{"train_examples": 26041, "tokenizer": "word", "decoder_width": 256, "decoder_activation": "gelu", "decoder_tie_embeddings": false, "init": "lecun_normal", "optimizer": "muon", "momentum": 0.95, "warmup_steps": 480}
Rows from block 3 of the text decoder, named by matrix and row number. Rows with one number belong to one attention dimension. Each number is 128 + 24 x the weight over its row's rms, rounded and kept within 0 to 255. All counts start at 0. After the name is the row's rms in percent of the matrix's.
# q: cross-attention query (decoder.blocks.3.cross_attn.q.weight, 256x256), inputs 0-255
# k: cross-attention key (decoder.blocks.3.cross_attn.k.weight, 256x128), inputs 0-127
q.224 098 [117  87 130 145 133  58 134 112 109 122 143  75 151 127 169 107  88  61 145 124 177 127 128 138  92 147 123 109 153 117  94 154  94 119 156 118  96 101  95 112 162  90 118 130 127  87 114 162 108  94  94 144 108 125 159 124 148 129 136 128 104 149 116 159 160 137 126 103 130 148 134 126 163 120 144 151 148 144 123 116 142 100 107 150 100 122 162  86 109 144 160 109 118  92 140 135 166 133 138 159 141  96 129 130 137 130 102 139 155 147 109  93 128 135 112 137  97 155 114 133 127 124 168  94 165 125 117 127 120 124 143 132 149 175  91 128 121 147 140 144 176 127 168  98 106 101 158 160  92 157 128 154 122 135 131 137 122 119 110 125 132 154 121 100 168 167 180  97 105  91 164 146 144 137 133 141 131 139  94 132 141 165 136 140 121  99  83 156 136 166 115 130 128 118 111 105 108 149 101  94 128 166 173 152 140 125 150  93  99 165 103 140 115 149 121 128 155 148 112 139  64 120 101 108 179 120 123 146 105 123 103 110 121 138 161 126 173 111 140 135 139 152 135 143 152 167 105 157 115 141 122 141 160 151 117 170]
q.225 098 [160 129  74 151 129 110 145 160  88 118 136 140  72 108 122 103 131 150 163 138 139 141 122 136 137 150 102 164 137 145 152 106 151 130 116 149 153 135 113 139 112  66  78 201 129 122 102 121 141 112 105 115 147  79  97 144 115 141 131 118 132 135 148 164 116  80 103 104 156 133 141 109  94 132 105 120 127 119  95 117  97 158 117 106 100 120 162 103 101 135 139 146 177 134 119  94 110 163 144 106 154 142 143 152 135 150 141 141  86 123 111 179  80 134 103 166 137 151 135 112 129 111 130 137 130  85 137 124 140 157 114 130 125 148 153 137 127 143 143 142 176 118 100 121 129 138 133 144 149  73  97 123 143 150 111 198 124 105 130 145 143 131 106 110 138 111 108 103 152 159 133 165 134 120 104 124  89 121 112 120  69  88 138 120 107 148 110 132 126 136 139 116 151 160 136 117 146  85 132 124 134 142 155 124 140  59 121 123 124 161 160 119 159 141 169 154 132  99  99 106 120 127 113 162 144 108 156 128 130 168 137 138 105 120 153  91 120  78  94 151 157 125 127 103 132 140 105 127 125 117 182 119 147 107 150  72]
q.226 110 [143 148 114 135  85 157 119 124 139  74 122 170 154 156 115  95 150 177 115 129 142 166  91 122 107 107 120 154 161  73 119 130 116 171 148 121 129 109 148 152 129 128 124 139 136 125 126 102 143 125 164 124 110 153 139 141 127 128 136 122 157 132 146 128 112 133 150 116 138 137 117 177 131 116 142 119  92  95 100 143 103  99 123 111  79 170 145 120 142  96 148 128 138 151 126  70 143 123 153 105 114 158 155 102 125 119 103 160 158 121 109 124 143 125  94 104 147 136 119 160 121 146 161 111 119 131 124 128 131 148  99 137 111 151 116 162 119  58 107 113 159 126 163  97 144 107 106  79  89 115 104 124 158 118 164 139 151 125 113 124 105 125  88 143 172  92 114 111 150 178 113 140 126 111  99 180 156  90  92 180 143 141  86 159 113 153 143 127 124 133 122 135 157 106 140 135 129 122  96 150  99 137 118 155 154  93 155 106 130 149 101 109 161 113 134 122 128 147 153 141 144 146 142 105 133 143 142 138 166  71  75 134 182 111 150 163 112 136 123  82 121 149 144  96 115 130 136 164 161  79 127 104 116 173 127 146]
q.227 102 [113 126 142 115 111 139 108 135  86 136 107 128 103  93 126  88 132 182 122 125  93  94  85 116 149 137 101  99 105 167  91 132 106 117 149 136 146  89 118 145 164 161 122 184 112 101 148 156 108 150 119 123  93 128 108 178 167 122 162 155  84  86 196 128 126 164 124  93  95 164 122 129 130 134 130 144 154 147 139  98 126 157 101 162 103 119 148 135 108 128 140 132 146  99 106 162 127  86 136 106 166 110 163 135 105 114 119  93 130 142 121 120  97 125  74 123 147 131 113 143  88 157 146 125 117 147 167 167 136 113  92 122 113 122 145 112 120 105 111 107 189 105 115 115 138 129 120 120 132 128 121 130 103 131 104 102 128 121 113 130 133 154 117 107 121 115 113 180 135 168 143 144 150 156 104 210 121 123 157 179 124 116 134 163 120 141 133 112 112  76 140 126  98 152 136  94 149 130 128 121 163 100 121 122 134 130 132 122 151 158 107 136 153 127 125 134 107 139 173 192 108 139 159 153 124 112 114 182 156 123 123 130 110 180 140 131 115 127 130 100 135 109 141 175 138 117 145 130 131 118 126 111 172 145 117 144]
q.228 099 [173 155  76 133  87 133  93 134 170 141 168 119 128 119 156 109 103  87 148 147 147 117  97 104  95 125 188 134 126  98 161  90 119 155 105 147 113 124 169 130 118  60 132 104 130 117 150  72 105 113 120 129 132  77 132 126 119 120 104 152 108 134 147 138 131 134 134 138 131 171 104 137 145 122 166 154 141 126 118 122 153  81 129 142 161 131 125 108 129 171 138 155 121 114 167 133 103 172 154  99 139 108 108  96 113 116 125 167 131 142 114 146 162 136 132 144 119 157 155 113  80 116 168 119 127 112 160 104 116 141 153  74 119 126 141 132 163 137  87 106 144 102 159 113 147 135 140 142  89 127 162 133 152  87 144 173  99 123 134 148 118 103 126 148 140 118 106 176 106 139 134 128 150 126  97 162 134 125 122 177 107 161 107 115 115 184 117 134 145 155  92  95  95 118 156  85 118 146  89 107 112 119 167 102 108 135 140 166 125 161 119 122 124 161 104 140 123 111 124 105 149 153 143  93 129 141 156 113 147 126 155 140  84 139 120 130 142 130 112 127 164 100 129 136 138 174  75 114 104 105 153 122 131 144 109 107]
q.229 106 [126 137 152 143 133 134 104 134 120 111 134 125 135 123 142 126 105 106 115 161 120 100 124 117 151 125 138 111 159 126  46 139 126  87 121 136 120 166 144  90  98 159 179 153 127  93 117 172 116 118 116 196 162 152 125 117 154 132 116 103 128 112 150  99 148 158 128 103 164 119 147 110 134 112 147 210 134 190 110 109  95 146 117 186 125  96 132 164 141 128 109 142 135 135 118 107 107 114 139 156 125 101  96 116 119  94 112 120 150  92 122 134  97 127 116 126 128 119  78 136 115 125 106 125 153 148 125 116 117 128 116  74 132 101 128 125 160 101  92 128 167 150 115 106 140  96 120 146 124  94 113 115 123 178 151 136 164 131 125 124 152 142 124 117 150 128 111 129  87 132 121 145 134 144 183  88 123 119 162 136 135 108 115 173 106 145 120 153 162 123 118 151 157  95 117 102 116 151 159 159 110 125 134 125 131 136 153 112 134 163 133 109 144 110  99 108 142  99 122  93  75 150 129 168 155 115  62 148  95  98 118 162  99 123 115 115 176 129 167 125 136 161  95 159 141 117 151 144 130 115 121 110 173 150 106 154]
q.230 088 [151 140 154 145 130 141 111 100 125 137 135 131 138 106 122 139 108 110 136 128  75 164  61 155 109 148 158 137  86 110 109 112 154 158 112  53 135 167 163 112 138 142 130 153 163 165 119 117 109 123 112 142 128 152 142 120 116 114 123 125 164 103 139 133 127 156 116 164 130 157 120 163 113 116 112 171 126 147 133 145 114 128  98 115 145  97 106  77  94 140 133 120 101 115  95  75 125 121 131 144 106 110 127 162 105 134 128  77 142 124 159 132 151 128 151 163 120  91 109 169 129 111 148 140 124 147  82  89 120 104 152 127 131 131 129 128 140 152  95 179 109 181 109 154 133 118  88 148 158 102 117  91 156 142 145 133 105 135 146 163 144 110 124 118 128 123 136 137 138 128 102 161 124 121  90 115 179 122 174 111 105 157 142 129 112 196 122 178 129 153 188 121 114  93 115 121  99 146  65 135 112 106 118 113 153  90 122 155  98 124  96 113 125 121 107 148 127  89  97 124  86 158 137  66 163 142 112 111 103 116 125 104 115  92 120 122 129 128 157 133 155 122 115 135 126 133 126 149 135 131 140 142  93  99 112 123]
q.231 096 [132 164  88 108  90 124  92  98 121 122 122  90 110 150 129 131 117 132 121 157 134 162 112 137 106 119 138 117 157 102  92  83 119  97 171 138 131 109 115 130 122 129 106 115 173 114 124 112  82  80 161 127 163 149 134 105 113 152  99 122 144 133  99 123 132 153 111 101  74 141 132 126 161 102 196 159 129 134  72 116 139 177 104 140 183  97 112 150  87 140 189 120 138 195 139 125 113 135 174 131 102 110 111 135 142 111 134  98 139  92 129 112 128 137 121 138  79 119 158 120 107 140 136 127 151 116 158 127 105 141 152 105 156 111 120 152 153 159 157 128 157 152 130 155 136 124 101 108 129 126 128 176 145 114 100 154 135 132 119 130 105 118 115  94 134 112 109 137 139 150 138 145 117 138 166 146 169 161 104 184 161 170 102 133 168 134 119 123 151 193  91 115 149 105 143 146 163 125 107 121 131 118 155 138 123 116 100 104 104 154 115 141 120 122  83 109 139  88  94 119 171 135 141 129 115 154 130 142 109 129 133 125 122  89 150 153 115 116  71 147 137 146 115 134 113 142  87 140 145 132 117 124 145 170 131 131]
q.232 082 [126 130 149  65 134 133 124 149 174 140 130 141 135 100 143 123 129 114 121 112 129 122 121 113 172 106 113 107 114 105 198 108 144 133 110 148 139 145 149 164 110 111 177  95 101 119 136 115 154 142 108 115 165  80  99 147 109 182 133 142 107 163  94 136 104 133 106 140 153 137 121 135 127 145 122 146 124 151 116 113 145 125 148 149 121 140 149 154 119 158 103 134 160  80 111 148 118 114 126  79 131  89 120  93 144 108 149 147 107 151 151 123 107  90  81 166 140 105 165 171 127 133 128 129 119 120 128 125 139 134 101 138 148 157 128 140 150 105 123 128 103 106 108 121 148 132 120 135  96 139 135  77 103  92 147 166 117 106 113 149 130 120 134 102 118 138 137 188 124 136  70 137 135 112 136 104 124 108 140 159 119 115  97 124  95 133 114 142 187 152 124 104 142 135 136  92 132 120 115 146 160 152 152  80 122 166 149 149 119  95 143 120 160 129 121 178 166 162 143 105 165 161  76 125 111 120 125 134  94 116 137 157 155 105  75 186 137 159  89  68 111 155 152 143 166 136  98 110 108 159 132 105 137 120 129 109]
q.233 094 [174 155  99 115 100 112 110 152 141 128  92 114 144  92 133 121 128 134 131  98 132 114 135 127  93 148  99 200 134 118  79 101 131 119  96  75 115 157 111 117 157 128 147 165 122 153 100 175 148 130 107 139 135 131 145 146 124 109 167 173 117  75 129 149 143  92 122 139 160 115 173  90 107 139 135 128 132 139 138 111 136  92 145 137 147 125 169 120 158 139 147 107 119 123 121 106  91 100  85 127 119 147 132  94 126 130 132 153 106 140 128 129 143 125  76 103 168 166 115  83 130 137 169 157 117  98 144 145 128 111 123 110 124 151 125 119  96 145 108 114 120 104 134 131 119 131 144 172 134 133 123 109 162 136 160 120 127 111  90 129 105 117 144 147 145 133  79 142 133 138 147 146 164 122 135 163 102 151 171  90 133 112 118  88 146  97 124 172 121 108  99 130 187 166 124 105 155 117 151 142 153 139 156 118 164 128 171 148 156 148 106  93 151 132 172 137 113 121 128 135  50 143 115 165 126 122 135 143 141 123 153 116 138 135 118  67 126 151 141 139 165 111  92 103 183 146 128 117 147 130 137 173 127 142 163 135]
q.234 098 [138 137 115 113  88 195  74 104 152 124 100 124  95 162 109  83 101 157  98 135 114 135  94  40 171 107 132 124 125  74 132 127 110 134 114 132 146 140 141 131 135 153 132 138 140 130 113 144 129 106 138 120 116 150 151 134 142 119 119 125 171 122 138  90 130 168 134 142 158 105 124 158 122 153 176 121 160 128  94 144 127 129 113  75  97 124 112 177 154 131 144 122 117 186 110 135 109 123 161 115  82 141 136 118  79 142 126 110 117 110  94 159 134 110 139 178 107  85 140 124 127 130 167 157 103 119 104  88 115 105  96 135  96 145 114 153 141 112 107 113 122 157 148 128 153  71 100 100 133 143 122 123 165 122 116 150 145 115 172 148 165 123 108 114 141 126 121 132 156 141 129 190 122 169 116 173  80 134 131 128 130 161 150 140 122 123 132 117 142 134 121 117 126 135 109 127 110 116 108 161 112 123  78 154 103 101 117 121  95 148 153 108 134 144 171 137 103 113 134 144 124 167 154 133 174 133 113 115 117 132  99 117 122 131 175 112 141 109 122 106 142 123 122 114 153 121  89 152 156  76 141  89 136 133 100 121]
q.235 104 [168 108 116 118 148 112 139  99 180 134 130 162 101 114 134 143 155 144  84 153  95 109  92 129 131 116 143 106 136 153 126  81 150 153 149 134 142 153 157  87 122 110 125 102 143 163  85 152 125 121 153 114 127 117 174  99 119 124 136 107 174 169 119 105 107 138 150 132  88 140 164 107  87  83 101 137 100 124 122  89 133 128 124  86 149  96 143 144 124 103 118 136 113 121 132 107 127 143 113 155 107 174 152 138 110 163 129  92 117 122 162  81 127  84 144 105  99 137 120 134 122 120 138 132 171 144  97 134 168 109 143 136 139 120 144 112 156 141 116 158  45 116 171 140  83 133 132 100 116 126 103 109 134 119 164 135 141 138  93 125 129 149 146 147  92 114 118 151 122 126 139 112 113 118 133 105 133 135 118 104 164 125 155 123 160  86 124 118 100 132 138 147 102 128 171 108 132 132 147 138 125 162 132 165 133 177 155 118 107 123  89  89  87  63 141 128  99 126 120  82 107 137 116 184  96 143 134 125 132  80 107 130 139  91 107 151 118 120 148 132 119  87 102 149 121 128 140 160 162 107 158 143 142 166 162 131]
q.236 103 [150 142 139 203 142 110 102 121 112 120 153 124  72  96 100 150 116  96 147 115 160 146 103 110 105 160 140 134 142 108  99 147 117 119 148  97 129 147 127 126 109 117 101 129 158 135 100 119 146 135 105 157 145 137 118  95 112 149 126 118 140 153 162 130 112 146 126 204 114 145 153  94 109 143 124  93 109 133 131 121 105  87 149 143 108 180 127 110 138 128 108  90 121 146  81 119 102 119 130 162 153  89 145 123 117 121 117 147 121 130 115 117 124 142 154 157  95 118 104 172 118 114 116  96 141  85 148  83 140 116 170 135 124 143 151 131 126 123 169 166 108 123 118 153 110 134 143 159 135 121 158 103 154  86 158 172 149 153 130 136 169 135 172 138 117 148 191 150 137 111 168  65 100 135 109 109 155 126 123 103  84 130 168 135 118 130 146 157 120 166 126 162 104 114 141  92 111 125  93 114 114  80 163 142 126 120 111 147 133 154 146 153 154 136 139 116  92  74 102  98  67 135 112 119 147 137 132 131  82 102 130 134 140 118 106 111 118 120 167 147 119 138 113 116 129 150 131 129  80 176 108 126 120 138 116 113]
q.237 107 [146 186 171 108 127 107 160 102 121 119  90 144 136 134 125 147 113 120 130 135  72 107 174 136 131 132 132  92 134 160 154 146 119 149 124 138 151 147 114 135 143 181 110 110 141 124 147  79  95 126 144 162 142 130 108 142 135 141 155 143 114  84  93 150 183 157 124  99 114 147 157 128 155 119 105 104 145 106 174 141 121 146 125 123 148 142 151 156 124 169 105 129 126 128 145 133 119 149 119 174  87 110  87 116 128  97 121 128 126  78 147 116 118 153 115 122 163 159 110 147 102 128 156 136 134 133 156 116 106 129 161  82 125 117 127 115 151 121 113  85  93 172 146 143 124 120 127 152 111 118 122 134  88 138  94  92 162 160 144 118 104 113 124 109 139 117 100 125 142 138 142 139 138 144  78 111 126 151 138 147 100 112  89 110 122 171 139 155 136 134 121  96  96 176 142  80 145 143 115 164 117 102 173 116 140 131 113 112 118 115  88 104 128 115  71  98 128  82  87 155 154 145 150 119 139 126  71 146  71 163 143 144 152 101 162  99  89 178 125  92 127 120 114 138  79 135 111 122 136 139 112 126 130 102 118 139]
q.238 096 [ 74 117 115 160 119 153 136 123 126 148 158 132 154 100 119 175 113 140 117 110 124 113 138 144 123 158 123 122  96 178 121 105 139 131 140 184 176  54 150 102 130 163 111 108 144 156 149 122 147 105 153 119  98 146 147 109 153 116 129 136 129 140 113 160 152 106 129 111 140 134  95 146 140  89 103 136 143 153 155 158 138 159 153 116 102 119 109 123  90 134 173  96 155  97 146 118 167 108 132 105 149 114 151 140 141 157 136  95  94 160 135 144  92 149 123 151 146 125 102 136 143 111 120  85  87 125 124 144 120 157 101 146  64 126 122 140 116 113 103 127 120 136 124 107  81 115  95 126  96 115  96 162 163 129 103 122 157 114 132 132  84 124 105  94  88 163 183  93 137 144 141 111 119 172  97 142 155  78  79 130 120 138 127 123 148 136 134 118  95 111 103 145 139 149 119 119 143 110 123 101 153 117 135 115 149 152  94 103 123 127 175 122 104 125  96 101 136 130 112 135 116  80 140 142 137 142 113 160 145 108 149 159 147 178 119 163  99 153 130 116  76 153  88 119 141  86 173 105 108 112 142 102 106 128 123 139]
q.239 105 [113 184 135 172 143 161 150 117 135 102 107 150 101 135 125 100 150 148 181 141 126 105 136 159  79 104 142 128  98 134 154 111 180 179 115 110 180 129  99 103  91 114 118 161  88 149 135 133 100 115 103 127 118 144 118 155 156 192  91 135 135 105 127 152 127 112 128 107 155 115 130 150 116 125 137 143 109  91 160 139 128 146 106  91 172 139 137 111  85 161 115 120 134  88 137 137 144  93  96 119 128 105 146 105 136 159 148 133  94 174 137 152 126 127 116 128 160 119 107 125 138 144 118 135 130 143 120  96 130 118 139 134 126 146 122 116 130 126  95 131 124 121 145 125 139 161 118 142 129 118  94 132 157 142  93 106 129 117 133 136 124 104 123 178 108 130 101 160 127 121 134 149  96 129 137 143 123 119 158 146 125 130 137 127  96 141 120 160  77 131 142 115 137 132  99 174 114  84 152 135 164 109 119 158 195 106 141 176 108 116 123 143 155 128 128 163 110 130 102 131 117 122 108 130 115  78 113 115 105 140 166  80 142 193  97 133 135 139 117 128 145 156 122  60 147 119 110 147 119 120 139 181 137  66 185 160]
q.240 088 [109 121 127 149 171 132 134  75  98  92 129 134 151 116 117 139 151 145 168  98 120 157 173 173 121 175 151 141 123 133 167 142 154 116 160 128  88 102  97 158 123 120 110 111 148 112 164 101  72 115  99 121 123 143 125 145 132 153 154 129 128 128 136 107 126 122 114 152 176 124 177 138 141  99  67  97  72  86  72 141 144 142 143 136  81 166 125 140 149  96  88 134 113 101 135 119 142 141 125 144  91 104 144 114 161  99 102 113  92 131 133 167 125 146 126 125 166 132 125 135 105 125  93 123 114  74 134 117 141 151  87 151 132 118 120 165 110 128 110 131 141 120 120 105 117  78 159 130 116 116 138 152 116 104 149 139 145 142 135 119 178 132  75 129 116 161 111 129 116 120 138 117 108 147  82  93 137 134 105 137  99 143 128 140 101 136 142 150 176 115 148 116  87 136 125 137 175 118 154 119 130 197 107  93 113 148 142 159 122  95 150 162 115 170 131 123  98 144 147 123  96 137 129 104 130 125 159 105 153 159 138 159  78 153 127 113  90 111 165 131 112 130 125 152  93 157 127 147 122 130 104 137 132 123 114 138]
q.241 098 [111 119 116 147 127 152 134 182 143 138 142 107 109 109 119 182 132 101 127 127  95 121 123 147 157 131 154 160 160 125 135 129 145 181 123 119 142 132 100 111  95 104 131 128  98 113 196 112 164 183  77  94 144 110 101 151 157 125 137 147 127 139  94 142 140 135 137 158 168 146 151  96 140 204  93 143 143 167 141 155 111  88 149 109 140  96 133 104 110 127  62  85 132  82 152 126 108  80 121 116 124 152 108 125 140  84 106 141 172 149 157 119 133 114 117 130 144 154  99  96 153 112 106 154  90 116 101 127 129 113  82 151 148 129 184 167  91 116 109  93 111 115 148 129 153 133 104 133 137  74 141 161 124  97 171 107 111 141 120 128 105 155 179 153  73 136 104 136 133 140 106 130 127 104 150 144 177 113 125 128 133 125 143 134 131 150 143 127 140 111 117 128 131  99 144 133 152 146 148 101 156 134 125 102  85 113 132 166 137 138 163 123 139 118 159  95 125 124 142  73 129 152 149 161 123 143 139 148 156 113 131 123 122 119 101  99 154 154 156 103 150 141 148 135 123 118 121 113 121 129 108 150 124 136 151 130]
k.224 095 [116 100 149 144 144 152  76 136 157 105 145 154 136 103 156 140 142 134 120 103 121 109  97 115 148 139 128 151 119 110 137 109 107 125 130 128 163 108 109 139 116 124 124 151 114 118 110 164 130 151 128 143 117 106 163 147 104 148 109 158 133  97 103 123 133 100  82 131 162 173 122 161 103 162 131 132 124 123 144 137  96 132  86 162  98 131 140 136 100 123 139  99 145 157 150 163 129 165 156  89 135 138 135  89 141  90 160 137 135 104 130 180 121  63 121 140 108 141 145 203  82 121 156 122  84 141 104  95]
k.225 099 [140 146  94 167 125 115 146 150 109 155 117 160 131 161 149 124 148 125 163  79 122  86 105 103 154 147 155  97  92 166 106 107 103 146  82 128 146 127 133 159 145  98 128  93 136 185 111 142  95 132 139 139  99 140 153 135 164 162 111 102 121 136 107 131 120 129  94 124 136 111 100 107 135 118 177 119 101 105 141 152 135 158 141 142 123 148 121 147 153 115 162  93  93 148 134 137 139 146 125 130 118 128 111 157 104 109 114 113 163 140 113 109 164  73  87 159 129 120 128 149 178 129 121 103 185 103 104 115]
k.226 103 [135 141 127 142 161 135  88 116  74  93 129 127 143 160 108 141 105 158 164 102 145 114 139 152  95 109 132 136 142 159 121 117  96 133 163 157 143 106 117  90 139  98 120 163 140 148 146 111 131 121 108  94  88 134 139 113 113 147 107  74 111 173 132 157 104 161 122  98 127 112 148 117 124  99 123 101 122 142 113 118  95  93 138  70 101 121 107 157  77 145 108 125 144 130  95 116 135 142 146 132 133  95 146 143 140 175 109 113 136  95  88 170 173 112 134 105 121 144 114 101 124  89 114 169 152 166 112 141]
k.227 091 [137 132 124  75 106 148 120 148 135 135  89 116 141 120 111 121 124 158  91 148 175 107 128 112 121 140 111 154 113 195 132 135 131 119 144 134 177 157 128 152 145 153 149 163 119 126 114 164 124 145 115 124  75 153 157 151 118 149 159 116  86 120 115 112  94 143 130 130 119 136 127 100 101 127 164 101 112 156  92 116 172 184 131 116  99 143  81 123 131 124 147 109 124 151 120  97 153 156 168 160 145  89 113  88 151 140 124 140 144 111 100 125 159 147 148 108  88 134 129 144 178 137 115 122 136 124 158  82]
k.228 096 [ 94 148 131 174  98 125 165 132  94  96 157 136 135 152 128 107 159  59 149 104 107 120 137 128 150 129 160  76 139 134 123 107 156 101 125 140 149 102 111 110 125 129 167 142 121 193  97 128 137 122 141 124 101 130 143 126 148 135 109 108 105  76  93 158  98 141  86 129 131 142 166 102 118 101 101 146 141 146 128 158 137 133 138 191 122 116 139 142  98 139 148 132 164 168 145 130 114 161 101 120 110 129 106 133 155 120 119  92 125 153 112 122 101  97 131 113 125 122 136 142 133 113 127 124 175 183 102  98]
k.229 105 [138 115 108 135 101 157 130 139 121 141 125 116  81 118 131 101 126 148 143 117 156 172 129 147 117 147 122 152 198 105 118 146 105 141 157 102 104 115 108 143 155 110 111 180 134 138  90  83 121 143 125 133  87 132 135 125 120 129 136 127 105 118 113 117 125 119 104 116 135 158 148  93 132 139 134 186 100  94 146 110 135 148 133 126 105 136 110 181 140 137 150 105 119  92 112 118 104  97 166 161 152 153 121 145 132 135 144 171 121 104 145 122 106  79 147 164 154 187 124 139 114  95 133 160 124 117  92  59]
k.230 094 [113 146 146 113  84 124 217 108 111 145 134 132 122 140  91 116 122 120 155 102 148 105 111 118 119 133 122 136 161  90 136 141 122 121 128 168 107 135 114  98 158 146 147 137 102 163 105 104 125  70 126  75 144  96 132  97 158 101 152 111 125 154 111  66 149 135 104 138 109 125 112 151 109 130 104 150  89  89  86 140 151  96 132  85 146 115 132 117 146 136 107 127 152 129 110 144 134 110 118 114 145 119  75 144 115 131 158 144 118 129 129 116 105 108 124 167 175 147 124 139 125 107 100 157 117 123  78 119]
k.231 090 [110 123  71 118 135 146 113 116 102  96 159 148 148 138 107 146 164  90 144 101 185 126 104 158 164 119 150 106 190 166  95 107 154 126 174 123 156 142 168  86 135 111 116 113 156 124 152 111 119 123 130 127  94 122 170 134 153 114 142 152 102 107 152 137 136 126 120 123 135  98 154 132 130 118 109 156 132 141 178 141  99 113  67 159 122 165 127 150 111 157 136 146 142 168 134 131  97 196 127 131 131 114 124 123 153  84 132 122 163 120  97 138  90 140 125 127 140 143 117 140 103 120 119 147 124 132 125 116]
k.232 080 [141 139 139 134 126 123 150 139  85 168 139 142 104 130 116 104 102 105 125 127  84 178 190 135 142 105 131 123 167 160 130 132 112 103 104 139 135  80  73 126 117 124 114 139 151 177 103 112 133 112 154 122 137 136 144 113 157 135 159  90 115  74  92 137 137 135 125 106 135 138 136  80 146  95 124 105 157 154 108 151 171 134  72 140 145 137 142 101 179 124 174 109 138 153 140 110 150 101 125 134  90 127  91 143 150 117  94 144 154 141 144 129 132 128 127 116 111 133 161 120 164 155 119  86 133 137 121 159]
k.233 094 [154  96  85 158  97 111 121 104 138 127  72 152 136 128 135 143 167 104  87 115  86  81 108  84 122 119 141 148 126 100 104 138 100 131 113  69 131 148 136 115 113 145 149 127 104 130  33 154 115 121 141 100 110 146 108 171 105 129 135 125 103 110  99 126 126 129 127 161 131 143  88  94 109 117 138 143 103 111 131 169 158 141 177 139 117 188 131 141 140 135 136 104 137  99 130 125 155 147  80 117 146 134 150 107 125 150 127 118 109 127 122 146 158  86 114 120 119 143 143 101 119 121 129 147 123 126 142 112]
k.234 096 [160 144 122  98 140 141 136 138 132  83 119  97  92 143  79 113 196 152 148 133 163 131  99 126 107 140 168 134 155 119 121 113 109 104 160 199 143 130  71 106 141 132 127 132  95 159 143 129 165 129 128 101 110 136 106 123 144 125 115  81 140 157 121 139 129 131  62 115 131  95 167 120 127 128 154 153 118 123 151 137 110  74 116 117 113 111 133 143 135 118 143 125 150 108 104 130 155  98 133 103 138 111  82 157 137 119 115  85 122 141 117 118 153  96 166 131 118 144  96 109 131 104 119 168 157 116 142 149]
k.235 096 [150  90 134 139 141 118 145 102 123 147 155 103 116 133 150 124 159 133 157 134 138 120 130 164 109  86 143 132 127  89  80 144 134 100  99 104  89 147 150 101 128 144 121 151 116  85  76  98 145 141 177 105 154 132 111 117 172 135 113 131 122 107 149 130 169 154 149 100 153 149 115 117 108 156 113 123 125 116 122  98 106  97 137 117 142 165 120  90 112 121  36 136 132  65 138 143 136 137 110 175 151 116 135 130  93 136 129 136 121 131 131 103 138 128  81  89 137 129  99 127 110 165 139 157 117 102 130 128]
k.236 099 [134 152 152 135 112 144 118  83 127 150 150 116  93 119 117 139 143 104 162 133 143 110 139 133  77 143 122 164 104  94 145 115 108 109  92 105 125 113 121 111  95 111 150 158 113 129 105  99 159  93 155 117 120 100 114 127 128 126  68 164 149 102 142 124 141 133  77 133 121 126 103 146 120 131 135 122 130 100 133 142  84 109 140 135 151  86 138 103 162 121 144 119 148 101  70 129 117 119  92 122 128 118 151 106 126  79 113 181  77 138 166 104 109 118 120 173 184 161 120 115 111 161 139 131  94 164 116 114]
k.237 104 [144 128 138 162 106 122 154 143 105 148 129 157 141 119 134 119 105  94 128 147 100 197 116 152 162 102 122 171 138 178 155 114 127 117 155  92 114 159 118 173 140 144 131 139 170 106 124  86 102 108 145 102 133 158 130 120 127 159 184 148 105 154 126 103 117 115 124 136 124 113 135 119 124 110 127 148 128 138  85 146 129 165 149 118 118 136 114 148  86 126 146 132 152 168 135 126 106  99 174 100 110 143 142 123 144 168 134 120 153 168  84 119 112 189  96 135 157 114 187 121 131 139 122 139 115  98 107 110]
k.238 092 [157  88  94 118 181 134 121 114 118  68 147  91  88 136 155 171 125 143 105  99 151 135 148 103 140 147 122 146 108 138 157 143 145 128 147 164 131 140 187 135 134 144 144 114 139 165 158 156 129 141  89 161 126 170 119 148  90 127 132  97 169 109 160 104 127 142 158 123 137 122  98 130 136 130 109 123 110 149 104 107 135 144  94 115 143 109 112  73 142  78 167 155 118 137 130 102 137 130 125 127 124  99 134 111 114 138 157 142 103 109 126 123  79 182 127  87  90 145 110 150 106 113 128 125 136 131  92 125]
k.239 109 [127 135 115 132 117  93 161 130 155 125 121 140 111 151 116 131 122 102  97 122 111 114 108 109 145 100 108  97  79 100 107 136 127 123 149 158 113 137  97  81 151 107 132  86 102 135 112 142 133 115 143 142 136 123 117 159 169 148 132 121 163  97 116 107  91 118 152 173 151 128 106 172 137 126 141 165 140 113 128 136 183 153 168 127 140 128  74 147 176 125 147  59 101 179 147 136 166  85 124  98 148 108 107 114 107 129 136  81 150 150 137 125 151 104 129 113 133  78 119 138 122 109  95 139 157 130 130 126]
k.240 084 [125 160 150 133 160 136  86 131  78 144 134 144 167 150 102 112  77 167 182 135  59 134 145 118 116 139 122 114  88 158 153  89 162 151 129 163 138 126 120 106 150 113  86 150 169 163 148 142  99 129 141 137 168 174 146 140 129 153 129 127 139 103 142 100  99 122  86  91 118 151 144 126 125 133 129 131 132 107  97 119  98 152 129 142 115 100 135 136 145 128 111 107 127 174 131 120 108  84 123 120 128 136 165 141 158 139 109  97  91 138 106  91 143 149 168 114 153 127  94 116 124 138 121 106 158 121 140 147]
k.241 093 [165 124 175 148 146 111 146 113 114 121 136 120 126 149 128 119  82 135 117 185 104 143 144 106 162 141 115 122 139 154 110 117 131 102 128  80 130 112 137 124 108 127  92 107 121 163  96 133 122 146 108 130 149  90 118 140 110 109 139  96 145 166 107 130 144 135 146 129 125 148 136 127 140 130  79 116 135  91 109 130 165 149 164 117 134 119 144 171 120 144  84 148 143 114 128 104 183 143 103 131 139 100 168 125 161  89 114 118 105 162 122  67 131 106 140 127 130 183 163 111 188 153 123 112 189 138 143 142]